{"train_examples": 203450, "image_size": 32, "translate": 0.12, "head_dim": 64, "fused_qkv": true, "qk_norm": false, "parallel_block": false, "inner_norm": false, "moe": "top_k", "experts_per_token": 2, "layers": 10, "batch_size": 128}
Rows from expert 5 of block 5, named by matrix and row number. Rows with one number belong to one neuron. Each number is 500 + 50 x the weight over its row's rms, rounded and kept within 0 to 999. All counts start at 0. Numbers have three digits each.
# up: expert up (model.blocks.5.mlp.up, 8x192x192), inputs 0-95
# down: expert down (model.blocks.5.mlp.down, 8x192x192, transposed), outputs 0-95
up.27:503580413477522548539499575471505436451485466510487341519516408479504514444626518410446409506470458472548482495524511476542407439483472444498455600493584519499443484472429394592528438489470583452534455555520393489532577462538495544498464471491541484502491537429504510497509467511465473526
up.28:439538507454495490491428544569491524422449500521459452529476541502486436603618437462410550568404539452485494449475584496532585572523458461535463508516490488478514440532453512528423596521467517443503506548486501469420550520546627520534446521503511435502529511469561529503510528513537489475
up.29:467529539545599502459530525456529539523564502529534493528414579598510543584509533511516536536561497607461534529563551436610470470499492519502514551510531445454392518481593493488514472442527547519536439449531558539536420516512423431499523520465546507472472484499441563391582449503563507434
up.30:520548534498467537411469458521435503474505615482524454525487495532534523514514557465509417419499434481487561513554390541575512530423535466455501495623617507462455568577464467469445431469494450457472441505425474514482562617508403542454428478546417536513483428518483477457398442359507515594
up.31:514450504542477518532476514508475581388522510504553492488503518498588511521450501482491546477568499452586541538486537422460571448515459608541494518570489582528586555568444465525348574504480493459459497468582462526403507395523517454549570482612428492486461429472513472477488555552467475486
up.32:499528449570546507466406506456505486489578502448471488466484579513538548476509481499558433532496556561536578548542566491557425498476451491519582513574452565478544506478574492457478479531546520487543461492475471519545429544573463487527439463415458435391425476493489469526568467510506565506
up.33:510508521430459391511501519564487442498513543447455430575449485414528505451452432512551537501325557458491452593510546504497458513495502471481453485428597447534501492513473520515494537446470593546519485535574459504579469526419480448488434510559520665521453508547475434603452449485581558568
up.34:470582452531378433599448553445498470453541450519514520486466442529392545502536528489501549512435539384481501569464563490485456532559426459500513504481454434471464427425580483400443518465510571575552504471449493516485529550598445536508426512529473576543464487440508502497550467408450520444
up.35:509454487449524553449491407568498559588518501556577556469459511493446432501473523515560493596498559579452520468508485501554489509552507536484481441409457499572511486487498496468495501493497481530459513490510596466430439570494426589474525431561463498530476352536521467496476600522457518450
up.36:547442511417568499467443558512540422508551519441386546539508490484535478544513535553567481522464547531515456538494483551516470474551421413548438524486519575539472488424551471532397450584586438473509596515462569441533430550507575442632551494489523450385538443492489499469460606590483492563
up.37:529507504541451511497500423538472474527499563469365570599586513515528593582578458564465497489511543522500496466573484456531573546522528458479489449570470492498513427467532462521523560579436450494496368525518522466476509499496519457509530466540457482535544522478534550366519502540515446547
up.38:522574476417507583564520588494455516433559462418499410605493464458530519478548527448528475494542375512586538415443470490522543511487501552461536494475568518469410488501439507477507461497534502573488469515518503404485528614394461588517483439430516540512472488575495579412541561455427515467
up.39:470436562465536320465459595560520527584484435460481527495558562443482468521502506455555533482440518448499529478492493531429590495569624536442486527552491536529485531497542523533516516541524437446517434464415499514514550475468501495508484454519517549388515466505493523453508471539405534487
up.40:523454473473549543481459545425507520535529511510578550515474495506434505535405563540434570527548587476570551441457503570587496524423563551495515503476507543495507567426566427547398461517504552482480561446515414560385533483438552413514517485573435529463533507552387467513496419557578559574
up.41:484476526549482550517494554490553539472537499560449489538502573473492454548528490509494556596583584415514471497466495480462502489526485497467483453524470558576580547562556611535468558504485514463546557464515492442382453468595523558474477494567521474466478532501492517569506475597455487506
up.42:496428541512472561549465526471519519532580544550587516374427508488556476509537573532419536430592630415497486540407529478464545451464435509473472555545467482482539540523509464478463516396464463530461555470649506479424522427431560486443564487544479427547494548506566505564542455547556494507
up.43:460470465497560594490476514517476515405567466512533425538397489421409511496424518527535516528542461543504562440609496484499463494556535544569501509509524498529473486520526418514556412524507359450454509530559512496548432532526501445440553450567489461529633542474464453510528584518487495436
up.44:483471493471576477431412456531504500462582475484469409496485523588494611532559459465486410509511505468567504443505515566500512478431489436457621498523513569439534484512515450507459538514445548469542533524619516506535422544485546465620537505551481474579517587423583452516625430499477504526
up.45:502544490591506500449494481467549427495567488475557496542443508543384526535476479518552489516568483524568505549530499446480600514458628500449566453494470453526473489473476485421582552445526423583568538446580572523465423592636515538473562481548485610493468527461490457489477513419466472380
up.46:515554551481494514476507559426545450566576479506423429489490395473471552449566448396516465584400527463463563494469523551496588577484474477497463390468544535564557381534481475481579487557507517522450612535561558476536467512516510469461531531443564495537493458512481513593508455526493429494
up.47:547520420493452545483436464541431545480449548444484574492529417412492479487515544496500432485436429550558518515454463454532498556483527520475481437503510424429500436452454571467495496517556554526520526522513517487450564532539460459458444481525484434589468466450480529507478520509552478583
up.48:520573443543471463515478449487525499524516470400482528531504534544414551500423544506475400552471544439570494445459442508552433523476520429428493556507473514423554511444509542528509551466541481491486543538479486369574429484432382481397461501460340544585489479558508560454484510475428511468
up.49:506478480512524451476510489517512550542544547535486554528460498515532516548489499537477479344466489503475516579522498510533466569490448566423498531499494475524505529456395487573524494510492587575507552590456536592539634503440538496507505456442493501594595516576550413510479419626445540469
up.50:530416470507477503453514468503547518551531557476471561527506398562517432479553576558475433522448509456553491509594523465496560526502498493530507393478447528542615577582579504531468461491479483510511560487508354551499542590575503513515543493419462392537482486372411527507441530632484465531
up.51:446553572455476538498514563554544534566522447458468519503564426450469481537503470409466582556494432437567476521566477384548493471521559430488490515499523491431409443547438471556513471481502483517510504564534542519485521492567477510485500496582539516513439521511522446425469474527489524474
up.52:506509486579473631444498557506581482453427473419466540547447503540473520481519518585508507475557453447497597523510481438524428550479511488466633428463460540505514421548462538487483516494513480588517564445567496533423521508490458550450476483486473556554540500561441461453476482441381467514
up.53:559491450544436563523569501557478528426504486506492460566539531525424503476433516579455546455510567393564503505466466468493598440385442542454552501591535462557505569531526451518488495516562548447536564516485476477467526551494455567481533426560424460501510506525541519470419411554526529603
up.54:478604552564436463567525526458468572491506544391542624481489510502506498529426582476476428491448474505508423446543522393417526485470552540506481466522635500480541479494459491590557534562488496527511577594486505478468505608456432562482550541391500479557383492534479484462384529404501520524
up.55:504471543409506443417398521458430564501462474459556525481482418587553445553447600488518434456544445561482440474560460472551589439455540496405490458478450514410402477528481521513507488494507520505458524482436510523465576468460591442495541599427494446519417478519520518455537502469578483497
up.56:507546475489509571544467485499528427491579479520510396546363528521483546590499601536469452450593449488551523483439487376483518522561520425444482509561467538517470483490526435442551501492516457440593488558447455511574522464359464608467458534491541570502522493462616463508494503481484528454
up.57:540524413547460598482476547428509461548532489433549512559560477457417441471510420557535576584473487477501517465437516530478391532502373516483567454521457548452539419485469542431506508604508536529527446578429469550475645492479491555522567464577458493462479476499582526471504535550479461500
up.58:554543571448555385461540435513495474503540483422504546532589417566495482501505529537553486559522469553484483491451528500445507524519571518457508460484555500435444504540499567491496466488495508520529434593508522517511488489423558508452496603602488581497530452534473551482507526524569504537
up.59:533457499465442478458527472487473431534395486426465484554468606461446531479551602543517564495556425566490493606452503603453466406468504456428531577483497498466504487491543509566482519574533489561467447587455414551536469552398473534475544533480500536618469463550498585476409565522554526551
up.60:482430399393493458491491529565573505628527492489428531565524494483493490487484393550522474493529363458440457477585459480602421524505396451449481517522496469482558484445416414459484468527489480520550513412471449569404480560448393506487500504458429498563524456504560493486548556486500509478
up.61:421454586549430404492430492548515528536495520472478445514515513427488542572442539420450546476509502558461429557444480452509389545560517522511527443496613468437543465524478533599537563402441504583450561573504538465499499471502581445548489555552579499546592544510552545355528501524518461529
up.62:514583470412444479539562545580506441532503496474557447579438516489577501498464580515491484407414542563483510511504497486539458541541512556437372380443542490468530478444516550503503457595620538556510567496519459444492447525466413626487516489544476563502540495486534411491649474370513466538
up.63:478492476542501550460488546485534449448528404495448537459497394504489502512495496559476472574543509464581491526473413457521549534498360496440461449525524598476458525543572532498479471576458534548504574472578468579474492550506438512492507434421501583590509506479504452528474508519434538450
up.64:522500457526546466483534478538479441532478463504575495439447512545534540406529425421421532519472518531508519441453457564610537489440506465477499515516609488449446529583538531526437559437477565387554606592563524485454499495440534449527470454539486462450417412560565584564486523429508449467
up.65:424458464567556540520515555410506476502604408443520503549485537514454494446541519398525564465447586550449481413516423480408446390476573554455497612538513500501556532499534541486522530588505523446506508530424461444530529469502523511435465506512559537449463466580555557505560471521486534458
up.66:517528464492496462497562460462579460449538528591504575534448525546587482495527489525494519547447459322546554465492550460518531430496492494506523549517532565497526485506547481399414464534552533511425429404465488444397409438515477445531542525539519558534446584495512452549459441497534476456
up.67:494532537548530532486523446531574556484491436521473468506523505607516469478457524520481397529525521443441537467494491563613517544483512511539522527568562510546609607481536486473516493584450555431545457516441511509540592471481544562512488421445340483492477527522459466399520544440479536449
up.68:540518568412414570568562508496587541466589553526491537529483446527447496527563481489467454490518506492559474404558448474478447510504475479466505402519528568506571524464558468420527557471521475479507475477479463458521372518579500607459456485416574537437505542583467599504518423418508453525
up.69:485550514539422485593471546483538481531502421446489572498486454491514506481450584467492559549442408454495522457483526545471424553472453495481534498453588438424587467539494471531451444530513453483545532465538531512498563433543468433419402528405509466491459532468458584570447616448564547462
up.70:525408533623438517515552604606621474463425444662477418433542415485473475476590590611473574534508419465470381443495552525545511520507428529491528492505452550501506517409421453587521596506489469533527515509513497426414532528487473550503485423485498505450466418531506482538489517509599524584
up.71:527484550466418534529505493572527469573545499541450478545439494502448529522510491525531499440516473459525504359489442522406445634535596477574511456435556466457543529370450523521547463569547520550404501516495534526468608601503457532498546560467405367476503489458469414493451467515498468564
up.72:534388466486501484489547435460590565580488478500426478552458558478486546530486548527464503419527487537493566565548477502442437516516606504499469485515531512522454486582539549459541532593536470511312469496493559525466479466485497476581542505504459495462530565461458526446453485557583530505
up.73:478442469545506471456538501458571508521526485448516528486482480482437426523480560436503544467457519553516555549475545564490553546365570593501443416591499465391469506513534438579426529511560539541508489507456442565515553500546452448551522482479438431501445433547514506512490528569484546620
up.74:486449527503443518518489390499431506494457530544412446567503505467538513562421517553601444520513397525463504527436519564477512522499474504623506510537468612479580415529505520517595461454466459549453446443566476500443478489525432496531440516526433467585491461553404577427413533525451403517
up.75:476556534505453536476598459610491486516465403498527576476491511453495508479504620460465524501425508505590444423554478505498496513477507526608552429546547522429590540564408545556405453488570413439513460470507540500435522462492475434470452497518464472497434437500463476437497508519413523518
up.76:541459454467470452624468483521570604516519487481453537489487494434598565414553516460500479446511429559453476549493474661517368445535618498537575540442522544475498471584564495419525490527501530542392494477485458427535484458493539504573504537506569559522507471529530455478496463506412493587
up.77:475456458490514422553404523493520516491484406467487459483517394493532500505496480578546512496639463467512480565496509534479596516536421491492597531449520491453524621506466509524531498535581542503450515478443501500427467413419462467520504567503447548530426524416565571536583404348455523515
up.78:480556525452431491464446504505504581480529453578490531428448417522474472517479568509482463497496571421557474500512403542459503545543605577513446434463512445457466537466422420628511524491560497532437562521499498477564460504485477425553471545469527468503490468545454481423434451480648518559
up.79:521506477450496611372497521543511436583462530536511408429510500509489590446445510521584496438539530455488460545560528429583485581587468562416489497500484509563511447550458524492581529475476491473496570539540525535472528480510541506512489500564602494515532488481515523473504540395482519602
up.80:513590437487522550410455505501570589462501449471497478493446457397524505557561461525512462503531535533469492483522379458522490381571492561432562431562481482532529452490503521493487555375540519501515579554576411502478543595513536592408555614490533518526527521483554443419532571475398549490
up.81:473572498497537581434462547513474466559511669563471488420555475468539462484493459536528509498477529562476443495511509511535452539499526511453557448484495528555540505423438485542523510524480506466487469521476437619566556484450402648479483457599427517549523506504365456424461435435489433563
up.82:507478481472429508463456537562457472472588564511436582471453567512487570463497495469510602520541593486528480560470534474462585550583453501460515446463486430535580423514528511462489479566480538613457518539566541524473493460559611527467483464502470491487444489577512437564513502520451499508
up.83:441458440479540487438447507463626596549436478437524487528433451515466463547501458496524523510607532510539538457483485404470563582451508478442491531482392510479494495419448524484494469505533467511429482456466461587454628517451588453546519538461417542387493570418493539470459454460503510502
up.84:487488471449577501439456477566439508594584459584461470502513531424561503549502607425456541448460446538494515440550479468498513511438488488449552446498471477467464523447462521459459491499536521526495512449498537478462593496387559526495554527583475499473471487414572456524522455445530525497
up.85:446581541433579536519474477592475467437558470517502416501588503412485422504525492561478449580524501459515480519414488517568398486513527530539546614419606425503502501481480489392627490450550469449515520504509504476503496548517493601573559425547467516521509510563489601560452520441548479506
up.86:501573519430507458528473415621479506490493534533470536543398436452518488464537569498595414482574504497502522473472476576498472512604527442521467576486410521397421442484467528565465538540532487543504461445518538454468454526426430546438510511467436498373468501610479512457441572498540558546
up.87:502440510506477571554486447539416526493446497426487533468471518540431493574556474505495452458456431459536515532536434573516462460453644487527557413558471485479506557463558478592463524469537454494619565441463518524513471518458619508556480433433510477511519618518546489453623500537556437462
up.88:592471487483481418572511431588555472501597412407491514504588500524489470508521499436431543546505501495475594431496501430503557518534477528519601515500480498403433527446542457438408474483564575510480518534546550468499546502511497579614537497470410428530509553465527544565473489469610546450
up.89:525355450503569483526484418533552525478483446476455487520585608548525470463487532508445577497484489444585409467442430436551532576545492512558537505525485534521516449543476466459522538551498444456427513519545475470542465465556493446430572477390553496360453570518513495475423551431591507448
up.90:522480572534568464479343515568479536507409576602456596498573433532530438483540490516510489541553481492567451513457523449497492582403527646617528537514379446457515403420425552438518536545466556474486437579525490524478560441567534483574506480431576506476493503526436476507473541506523472507
up.91:545551481484597458422472489442561478404539412476487420513507523579510533518559526565478470458500530568502554517502485484407547443459451470492595529463420474475509580491465508465565439449474468561452535434473551524414458535536592423561522539470555507489489579396505429559576561486499511499
up.92:516480497415417507523457555516431628497496495475375543449538422517619506416537479427488503508553383510459401516558523447502502458438551506510486430529554503473556452530496459458445501452539443484503531503521543490501435524462494459499446528454552382535499531459488619384498428357553476518
up.93:519537548515452430482595438532486571452473529541555460545477466513469522502571490487499588460412494556494510494495551524467556576451487485588454569476533480513503449459494454522422535515519415566470564519510560475542459445451554533409496536479494563546461494435465576481425453474552513457
up.94:527484404455544598497375503533476530526404473510437498506472582498486414600434502453451405438357522523425440439501524474458489436511496477564441486518474548432471473396412428541552503557579526492447601431602511475516536573569454481476552531450532451536502508596540436508522422457439484596
down.27:563462530617550526476466449543497512472496447465500495498515629410536459569517458531463572515521424553530504524617510486448613510537556630579463507506508523498537492506556484428513449546450456531545511456488473511459469475498427540503415486436568500471537525508529462514432588509465472418
down.28:496424629403501534451439516445456578498528544518415494529418486391445489553482548478464543554513450472562530571572528474436476502499594512465484544467404562534502454536501490496491457567437492493497534604558537548553547533454493518503404575461509517460518511545409466511539496568430604491
down.29:516462466474483520518588484389405453583486458482504529479432488533472572510565577435470555586530480479504478570514630463527426611478528492495468454589510484496492498537511601477430506573458549494488519479514508509486420411516475501426414505564468555375477541490487482457559510563524497495
down.30:557420346475502420585461451524448548562553478512389446463494529473482487441533446437438599464582459477478426495499510495539554445563475546539443514481453450419525549464408582452562459504552484536624547483496453440555422544513488551462512538481469453540579536564505500473504583551445476558
down.31:447541513494532437520512469437479508522499398490523520566418425412543525488465514502445462431458448500498506498480386445506483593549513601540574458527478469519470467518447572459493428519467516474559521498512555415532520457516531575497464466482566521555486466504511461556525424521519481520
down.32:590464496604455509549523476545535441502494509494451613531511507444601436472506447472504521541452602463434485514491490436489487479509427476528512411423471468441510484579509468561438507487456471466487498423532530408512396529509433433448428547558444468428510565477475463503462500514470488498
down.33:553454416531552527515496504521499539423475627553457558509525557450516559434499577472491535436465560530511554501605441456618537489469492547505515434559454480557458471547552496467503468465545460513518562532399471561391419464448509565505522473465479530529551559487515503530525586488550522502
down.34:523482409450419505515529515499522492484459521492517495537586491425555469408499532532474562463520507508482481482578489481527461488405607507518565581577476529467499420518535545483472518517460475597571485503460539549493425518405511576519421464547550563575528453442440429513575547532474478435
down.35:435537461481526582524511475506540590443582474496568461530463513440529396400509471527484454406593553485449494463497537509563566523481584571497491463546486487438460485393498369492540469608486571483486590602525481546485461448516585445520439618472540505458531548572532560515491513501513472481
down.36:507488515485571503512526472556550548496474500411496479450554473444517441574484514434554503492436460464600461424553489534539511581582522469528528485508451454445510539487556513559522514542485545482527458571551406422616441469600566483466492512469453396520536439461512508482506550491527527530
down.37:520590573452460447433556431440512577557438502443443552456502398528590544508464541483489550477555480521512518550524501449418586549449585487462454481558437558549471549429474563472562472537587470532561490455571500539504530522501441538539598500444453485458525544425451529528466458458444527467
down.38:455477399529502539561441459516539485339463468446558441472497537507518380497492498514499471518438471514524506542558609508581579419531476495597482528608507458552511517555430556482582506526482589483622561512540465506450488533443483502397434445529507465514446562560487502545508532526545534523
down.39:460599588540482476470520539453504567653526482477541355504514471576497532398543472469461495523523499548459514537495493428494463553532494528571605514479375462490517528515496531477543435546517540514504493515477465405430437643452576542452562522496493546472545535559491493496451437414499443538
down.40:525643496498557477567557486487490484541443528525501474471469484467478469436533534533436509482507478529467534571432507532526545504498556430520526512527582460449593517397386520423492547498534482588463439470480492437529413497589430504491482550414480564476538489528544441473530516459488542459
down.41:453509503504491496519526577410520479450469478477427539559498459542510490497519497437463444476456476538552383470476497548491503498499472508443576541479470430484438537506530541507413431522475458451496497516506556432566471501541435571553446460532512537592493566600519526607504519533461605411
down.42:496554430505488551473485524441415464493406501535471523498577516552457539547509438484582463496544451518561476456447505547523465561472508459480542511461518431410475539472523490537496474501487536463525507470533521507507583524552487489496428508510538466488532424604542627579473422487553531431
down.43:488500426550451520571599499497507566524452577480634578451423454432476508459519539377404528465398486515521471493519455419533471468504519518496511433513444548534484446474518487446438520501592425508504495480504456544515427467587474529546563444495546501475466485426505540392562484480367443515
down.44:501530583416510539508479383500508470496575503498487444398485445529416534437510400581566496535487518525476631510418448559487524584412457483530537486484504496406462518498443512472591536498540473529457514463520532489527546602472462474535473628504454501400555566490454396486491496481507475483
down.45:432587494439458571632538605424541427437539501430527440461428473529466496492481541451514503424541523477376514451423533498510507516425504538416515508592490509545435507506601459526509537507448506521536494497411448617545481552458474599541441505401505500468522489460467516515502475454456493527
down.46:541559482471505471557446508483470481434387535541523482452571436465489412573452535468434475471521566502577495539520508514586618557511498483490470414438460470469500538551503453554452542435482459550497505523528430539611533578521467533544468538463588394512554509419579456482539613538563526393
down.47:509492398549492470531529438453481525534554582561512491467494494431648471493424527628587494509443532548522548526495524429478566435517465537510521462471524569573527500458454460592540344528431486472482497531436435488501474548483517447436422460541475468364547528598510549481479437532442483528
down.48:502525489420532476642479493456521543467468486482599532498420520475391553407443482461561582479546469577515486526526526394473492362472451482490465452461566478444541489541485508478437374499472454475538477444493430482490426463508552556415416476541520582408566593604445472521498456565469531552
down.49:419528497527419494504455499515524544545512559401574408526472531439473399516489478600502519494541512549510604520480411509458567452583522542572620387543540626487502502479546514463509569529526519541478474530469550586535451439459486446505466514555488488506503531488501482481466434419551493506
down.50:455524513534505597491545435532593492490469423595603545462468533448481557514454497459476521465445474514507510408471460560482440497548525516542478489519489449495503463473478502580482449538436557636589473511413622447523494505551485498472546451386516399441561566486527401432499494427555498542
down.51:475487509525544511606580556468471590456440512373449527457474529475541501509412488484547511477516432458567566530538650526520422500592589532460450501516460524568416465540479446531622514494457549392543434539513449494406481529421536577565425465403602497574578540581472424453476451484492475490
down.52:509437407414484550564571455508457498486478484498474537456501506439508452460485459520524481546490455464469406400506539468497488511451534563503459494561548322453436467486457526561421485537481536503584491494463575475459515465487475551486561518488464442458461521408595406461530578493514567512
down.53:511564540404451536498568553526567535543562567492412510549521556475466489523544458448502528514517444548463493546512473506546481523613415516564533464527394466518504526489497508455509435496456485530487485478438543485576430480544483480511500458541481422432593469511476526549528492428481575557
down.54:397434530588538456549495506469504527479494474498509443553466502422503473527530522423549593442538457543458548552554608514390573495572560461588491460548552596555543467443455504463575512490480536539448525439555497510544480529481588434475451433517491430443528488513448552539485420509572512511
down.55:352521552528560439505499492549584404555527589502563456444605535500512496529568501478446508425507500473616539538437436486526522455567482447571568485507541529514502504561462566422479474535489604544393501485445576520603575514528492435488462562412488534419523585571475528461476486491511495543
down.56:468522457588470579474488509534526459496468481522450557410413669454507532582507479524556439484401475581541485512600548502467496441512523568507540433608563451525470431529511498476483443494546469490506483447452457556483466453511413585462497475623483565559471484514555441475528540548433533455
down.57:378488570535540520423379446538533571507499515473570507510542557494467441494450569580514459490607494537538448431589441535481467463610510492595457650446580530522470507511424507468536502481550532503552515515499483565440510464355463540368502500424502430526472513531482396533533578576502533468
down.58:530499512472570566442485475478483479504546622355406574491554523553533510502525497527448518478543479517431576511487643484509611429507584566489413529457528522428544507523452555510473533476477414488522505555513445503464630462426526419498421531457485435539538543468537413468507542502472604448
down.59:458485486618442438483497519522570518487473531426512528453517469529496479335529404477353482411499513518405479567498471458516576475558414606556531535445449533509451437603469533442531496482485501592464554429510491565490452487523486458545516496554516456453565428493442536442544367515531476447
down.60:527536478506603541463438451570459459518574413484434504520523550476452512435469458528429549494534599470507500494611520538552524552475425572454486456514514620539559556559501447438473526557488474587602543374453508531489424424502469562382470539529472573444531509490569572559492447465482475554
down.61:528423550630500508506581447468556569488438478482422535495485415470618471517562567361521555508440559596546488525570518526599415471533484459525504530488539582519507552448476442462476485586493510485577494434528531507445454460485541462471456548507493500500461489501468423505412537422553517399
down.62:492405477508524461502526499405526433537461520483470410454483587475495499466486511500532464500502605545455514558529462409496438547471492486547486512585538589533558375530471547500519439391553473546527539495615496519425508516437497513483469463499462391456459542528475438505424442557500508409
down.63:427536588523448485584443542500456491445540536501465516489541460522443428536454548489404529537477557402445501479500504428558534482564464443500398487604482443533455373415438507503566480464529480453489507494491531557548458464529440469453556398533443410494471485597504461500552553471479545556
down.64:464509535562535449398524522438522471531537480430459517450515540427627511525470466483487421459578552563460432576520540505569526385572481496554544496381496502401613506575450540527511559551477498562488599449543465492477480454503498427463461509448541483506543490575518548570585504514501459441
down.65:461502504573494471575568436566434423511557522401587603425559467462561475400518466478529480507494559504554512421593476447509618455444600477481561486499580489502483427546539571495427472546496486491540486493567541472596500486438441569455526476534422513544534482468501475560552502539453524434
down.66:571496413617473510499579556483529490584517488395466461549523460508412506507470527473517510544495553490482524471531423468521500572524542555467537476471545519524566524510544568563398512444505513391506470497583445461504465423513465455427529489523460465478485470561414501447467397520515530472
down.67:477492538563518492422430583488448536458480571470527500498429474560480479510437550558437524497429408540487529447513473499353461530491527462455572453450484569473527471539500513556478547497465459511398501539571442445553409550558532449514494496516452540498465446628456477550467496388560444532
down.68:504458410520413582649538516524437435469471476429574557503524474374478486477465525446480484433492519509479462442552504459457523466505594544502487419503542488391461450528490495483465418515542542450529589467471524518550514478493527495460511518482501519482487488483520582550550580518484503475
down.69:442524425433545521554520451569488521475489561438501536532422410527530381549454503475493451605609582456400496515525581489603566490529510480515461525493603522536452454510412496502487472464478519581554441534578459460495474589469520567522516477404634530518445482463512523541437534453487538423
down.70:520471542394562461499455400453421608521486547520557474518402547530572466538523504564531529472482485437439452549518482554464407562454499458530444555490526472541490429488473600509565428502546410530497504564488547488540408481576606443549419516501451473482520531546491575644538478475581569530
down.71:470541552465467501485483466516446513531500421479516368466425414508472527440556497488557511494483465492506447436419472507477523510430458442410563556595501448489408450510447429585496509519584478550440427540508540447566491544487456527513477527561545507539464571479485584460414473518474479545
down.72:645580536486505464487537545466498456541531537546461501460435528515477389494494543514474495543585539580449483486547442499480425550473486451534475413459535552505492526526475526598541521554543514393536470575563537517540557476475481497479453480548492540558483487546520543429557451497564490589
down.73:543493523459506486485479426466565554498488513578500477557478449510532545524528482446604448493515502547544546563481416404517434432506510515506608549462472549538500495513412481537428503557389485463443514498438488403494468454459600519434529539475499480478536526527553464527514479535448450465
down.74:567504438422486527563405476510542473420569598438569546522495453477527553523494561432542570435519454473476536435492540473528619471485527475487526399393522549425533565557462490529495590545509507484508423460500501395544584630573471512462495504437447517490518550537581585514527568442463552462
down.75:482534490510512475497491436545467614460508520506448507528492466578529405481416541491508488467606494445453421574503571485468520462544492463497464477504513529402484422487479454492491457569456423433480534498554624420582508520463546420506556574363531477502480589493516497476499548504530507492
down.76:528487445497493395514402566468526472564471468457497465520507449574515446525514442429526453533586516490464456539517456484480509522498569514580502502480557402452613487504487626530510611561508473506495527569564455496409496488527486448472436480565492459560588571558478569482519550542485453514
down.77:476464496563570531363475537408536469489541502483606412492472556474461578543520476540537430529467476487542504496460498529492506523515457413535588527516592485578415617532524445519608499430479543480453566434489477507456479530543392562542567451441569542445438549540534470475411473552378472483
down.78:447494481555405380578522539548444533505535534545455505532530517506521523461491479500416493549429591485551474576477503500537537526641449531447585506495558462460524492470525447449467510542476402571535441595512513596484586522587532474615465505512509460545501609469494555507556543461425501524
down.79:525420523465555592558510410554501594522538547551427618538487458504544484517463624521417511487440462502510510537536504493529443552450593562580403475503513503496534593476441468509439472500463508500493517459531448461565559488476496496442526467529540404535627483498486442481669452413456484565
down.80:492430436431455483441571536429437494539536480461552442510434498491462539549478518448464549538568509542452427473431466372488451436503503600611485515459438513435468467467484427543610463535434433533528460487523442493535550506512522450422470526552495418503576515478467565475543519497533555563
down.81:497519563551525494490556518615491528557536540499458625467612479583449409522491495501517562492430623493537447491511508480502550459464512460451501505510482505570407538468528461509447473446532519543569453502604448553507534500539506390474498519557477488508498424440443470527576468559419467617
down.82:524562523493535505488617573400560577519517552605514595537552439389496494550476539577435418494487484485447490507487462495498543592441504574478447517424507460513503505428453493501521472538489451416435549549445581519428475477447492503469551505379564497598506436496462498476570555444411524449
down.83:541489592575496475574576551465505413558523500407563533479596488571473569574532487475465518534456535512573462487462463496558532526435589428486552461539491479479509567505490436451501568612502514536442493536513453507528548503543600471430602436493482526485557499510488408493485544452437516442
down.84:590543551466482448538450452471483435503509470476458480562495515559446420479529453521467453536481521474519510550450470574441472527456504433504479466528592419536401503544501487534626528507528582559562503509558594502390514557621459517477497646565595522405467572483479581465383430512502514520
down.85:555521591563458501438454428445448485534467510497563417588440497459502523514515507493569543461519453595467516531475481483413545522467507411564510583592341469558484543484487592542500512507456498554449414519513478520497484560565502387489409480499427516539504466573457570565497543551492539551
down.86:533447559564436386548473467479560529503466506467559439511514499510525472476499566566448497458594538468489340510443517438465492527533509495570470518536535604446522521565463474535496565498446441479510487546463525444442565515477523500492502574498455585402580519514580535445521457493458478551
down.87:500512503512460509608483490473494516408513452442549567484429466455433461509453441492516562482465424506450474518479474573515573555418488549542491508479462370466486569554555477571533559511534550510445575422521577510470451446489485576512586511500448462475536540455494478408569521499488557568
down.88:502588495494491490490503522598517514463375589566450536452527486513524479513530513529523540544476511493461514496483591457494510577539517519483450440509496591524518558452512482540473441458533355528494537557456514514422523467510537526536433452508512507523461431465537485575504458540524516593
down.89:533435495454560483520455504381543543452410484502556442538438471445431482422496481640430439560462432496489537538467491556459436486565433481542530535477525524543434552439531464460575546472398483492560556519573490494441523598546524444492484543521489495476447476543459642588426450415458527374
down.90:534551534538528521510464565487428499473436451463583440536482505429426477529554502465471378472499517453527524447408430506457532529465547491507467594609450497562593519544541516503486518400597513477448526427406416521541515480467468583564443580462579504478461552493482553525444503572468578432
down.91:525446486572504413544519499484453509515463483424546494467518495548509598508567437487435501575414446542509477476514506525485453562578533411511540597450586487509486535514514472526413444511507475356476466472546463485487611415491536569544527434441453539485546503449484525391541495502493501397
down.92:522433485525463536508461476529529535524553421551480497491509455513663490515580586475445517440524587528426369529544573460552500484537469537541636404591538562431507531458427418433495535504538419493540512512595530458439566481512535483458408436463504426560503528538419467522553524458509449448
down.93:510555556571452427517521452534501429467449533521483531463517550450480561471535444492525564479478591483476493535420463530465568579490480443444543543586426462426488488528470524470458554531445470505606478540540455460598554490541548465541479453417531556495479570451484481370503497421537452493
down.94:444586539466417505496539448420608483505492435497507383451499444514465465431453404570470669503526563407498487482438457537524504548565497473484532518485576576455565485506535469496487512534510545522432473416471537507521576490565532585559479570562496439439333524509543611473524463502527516528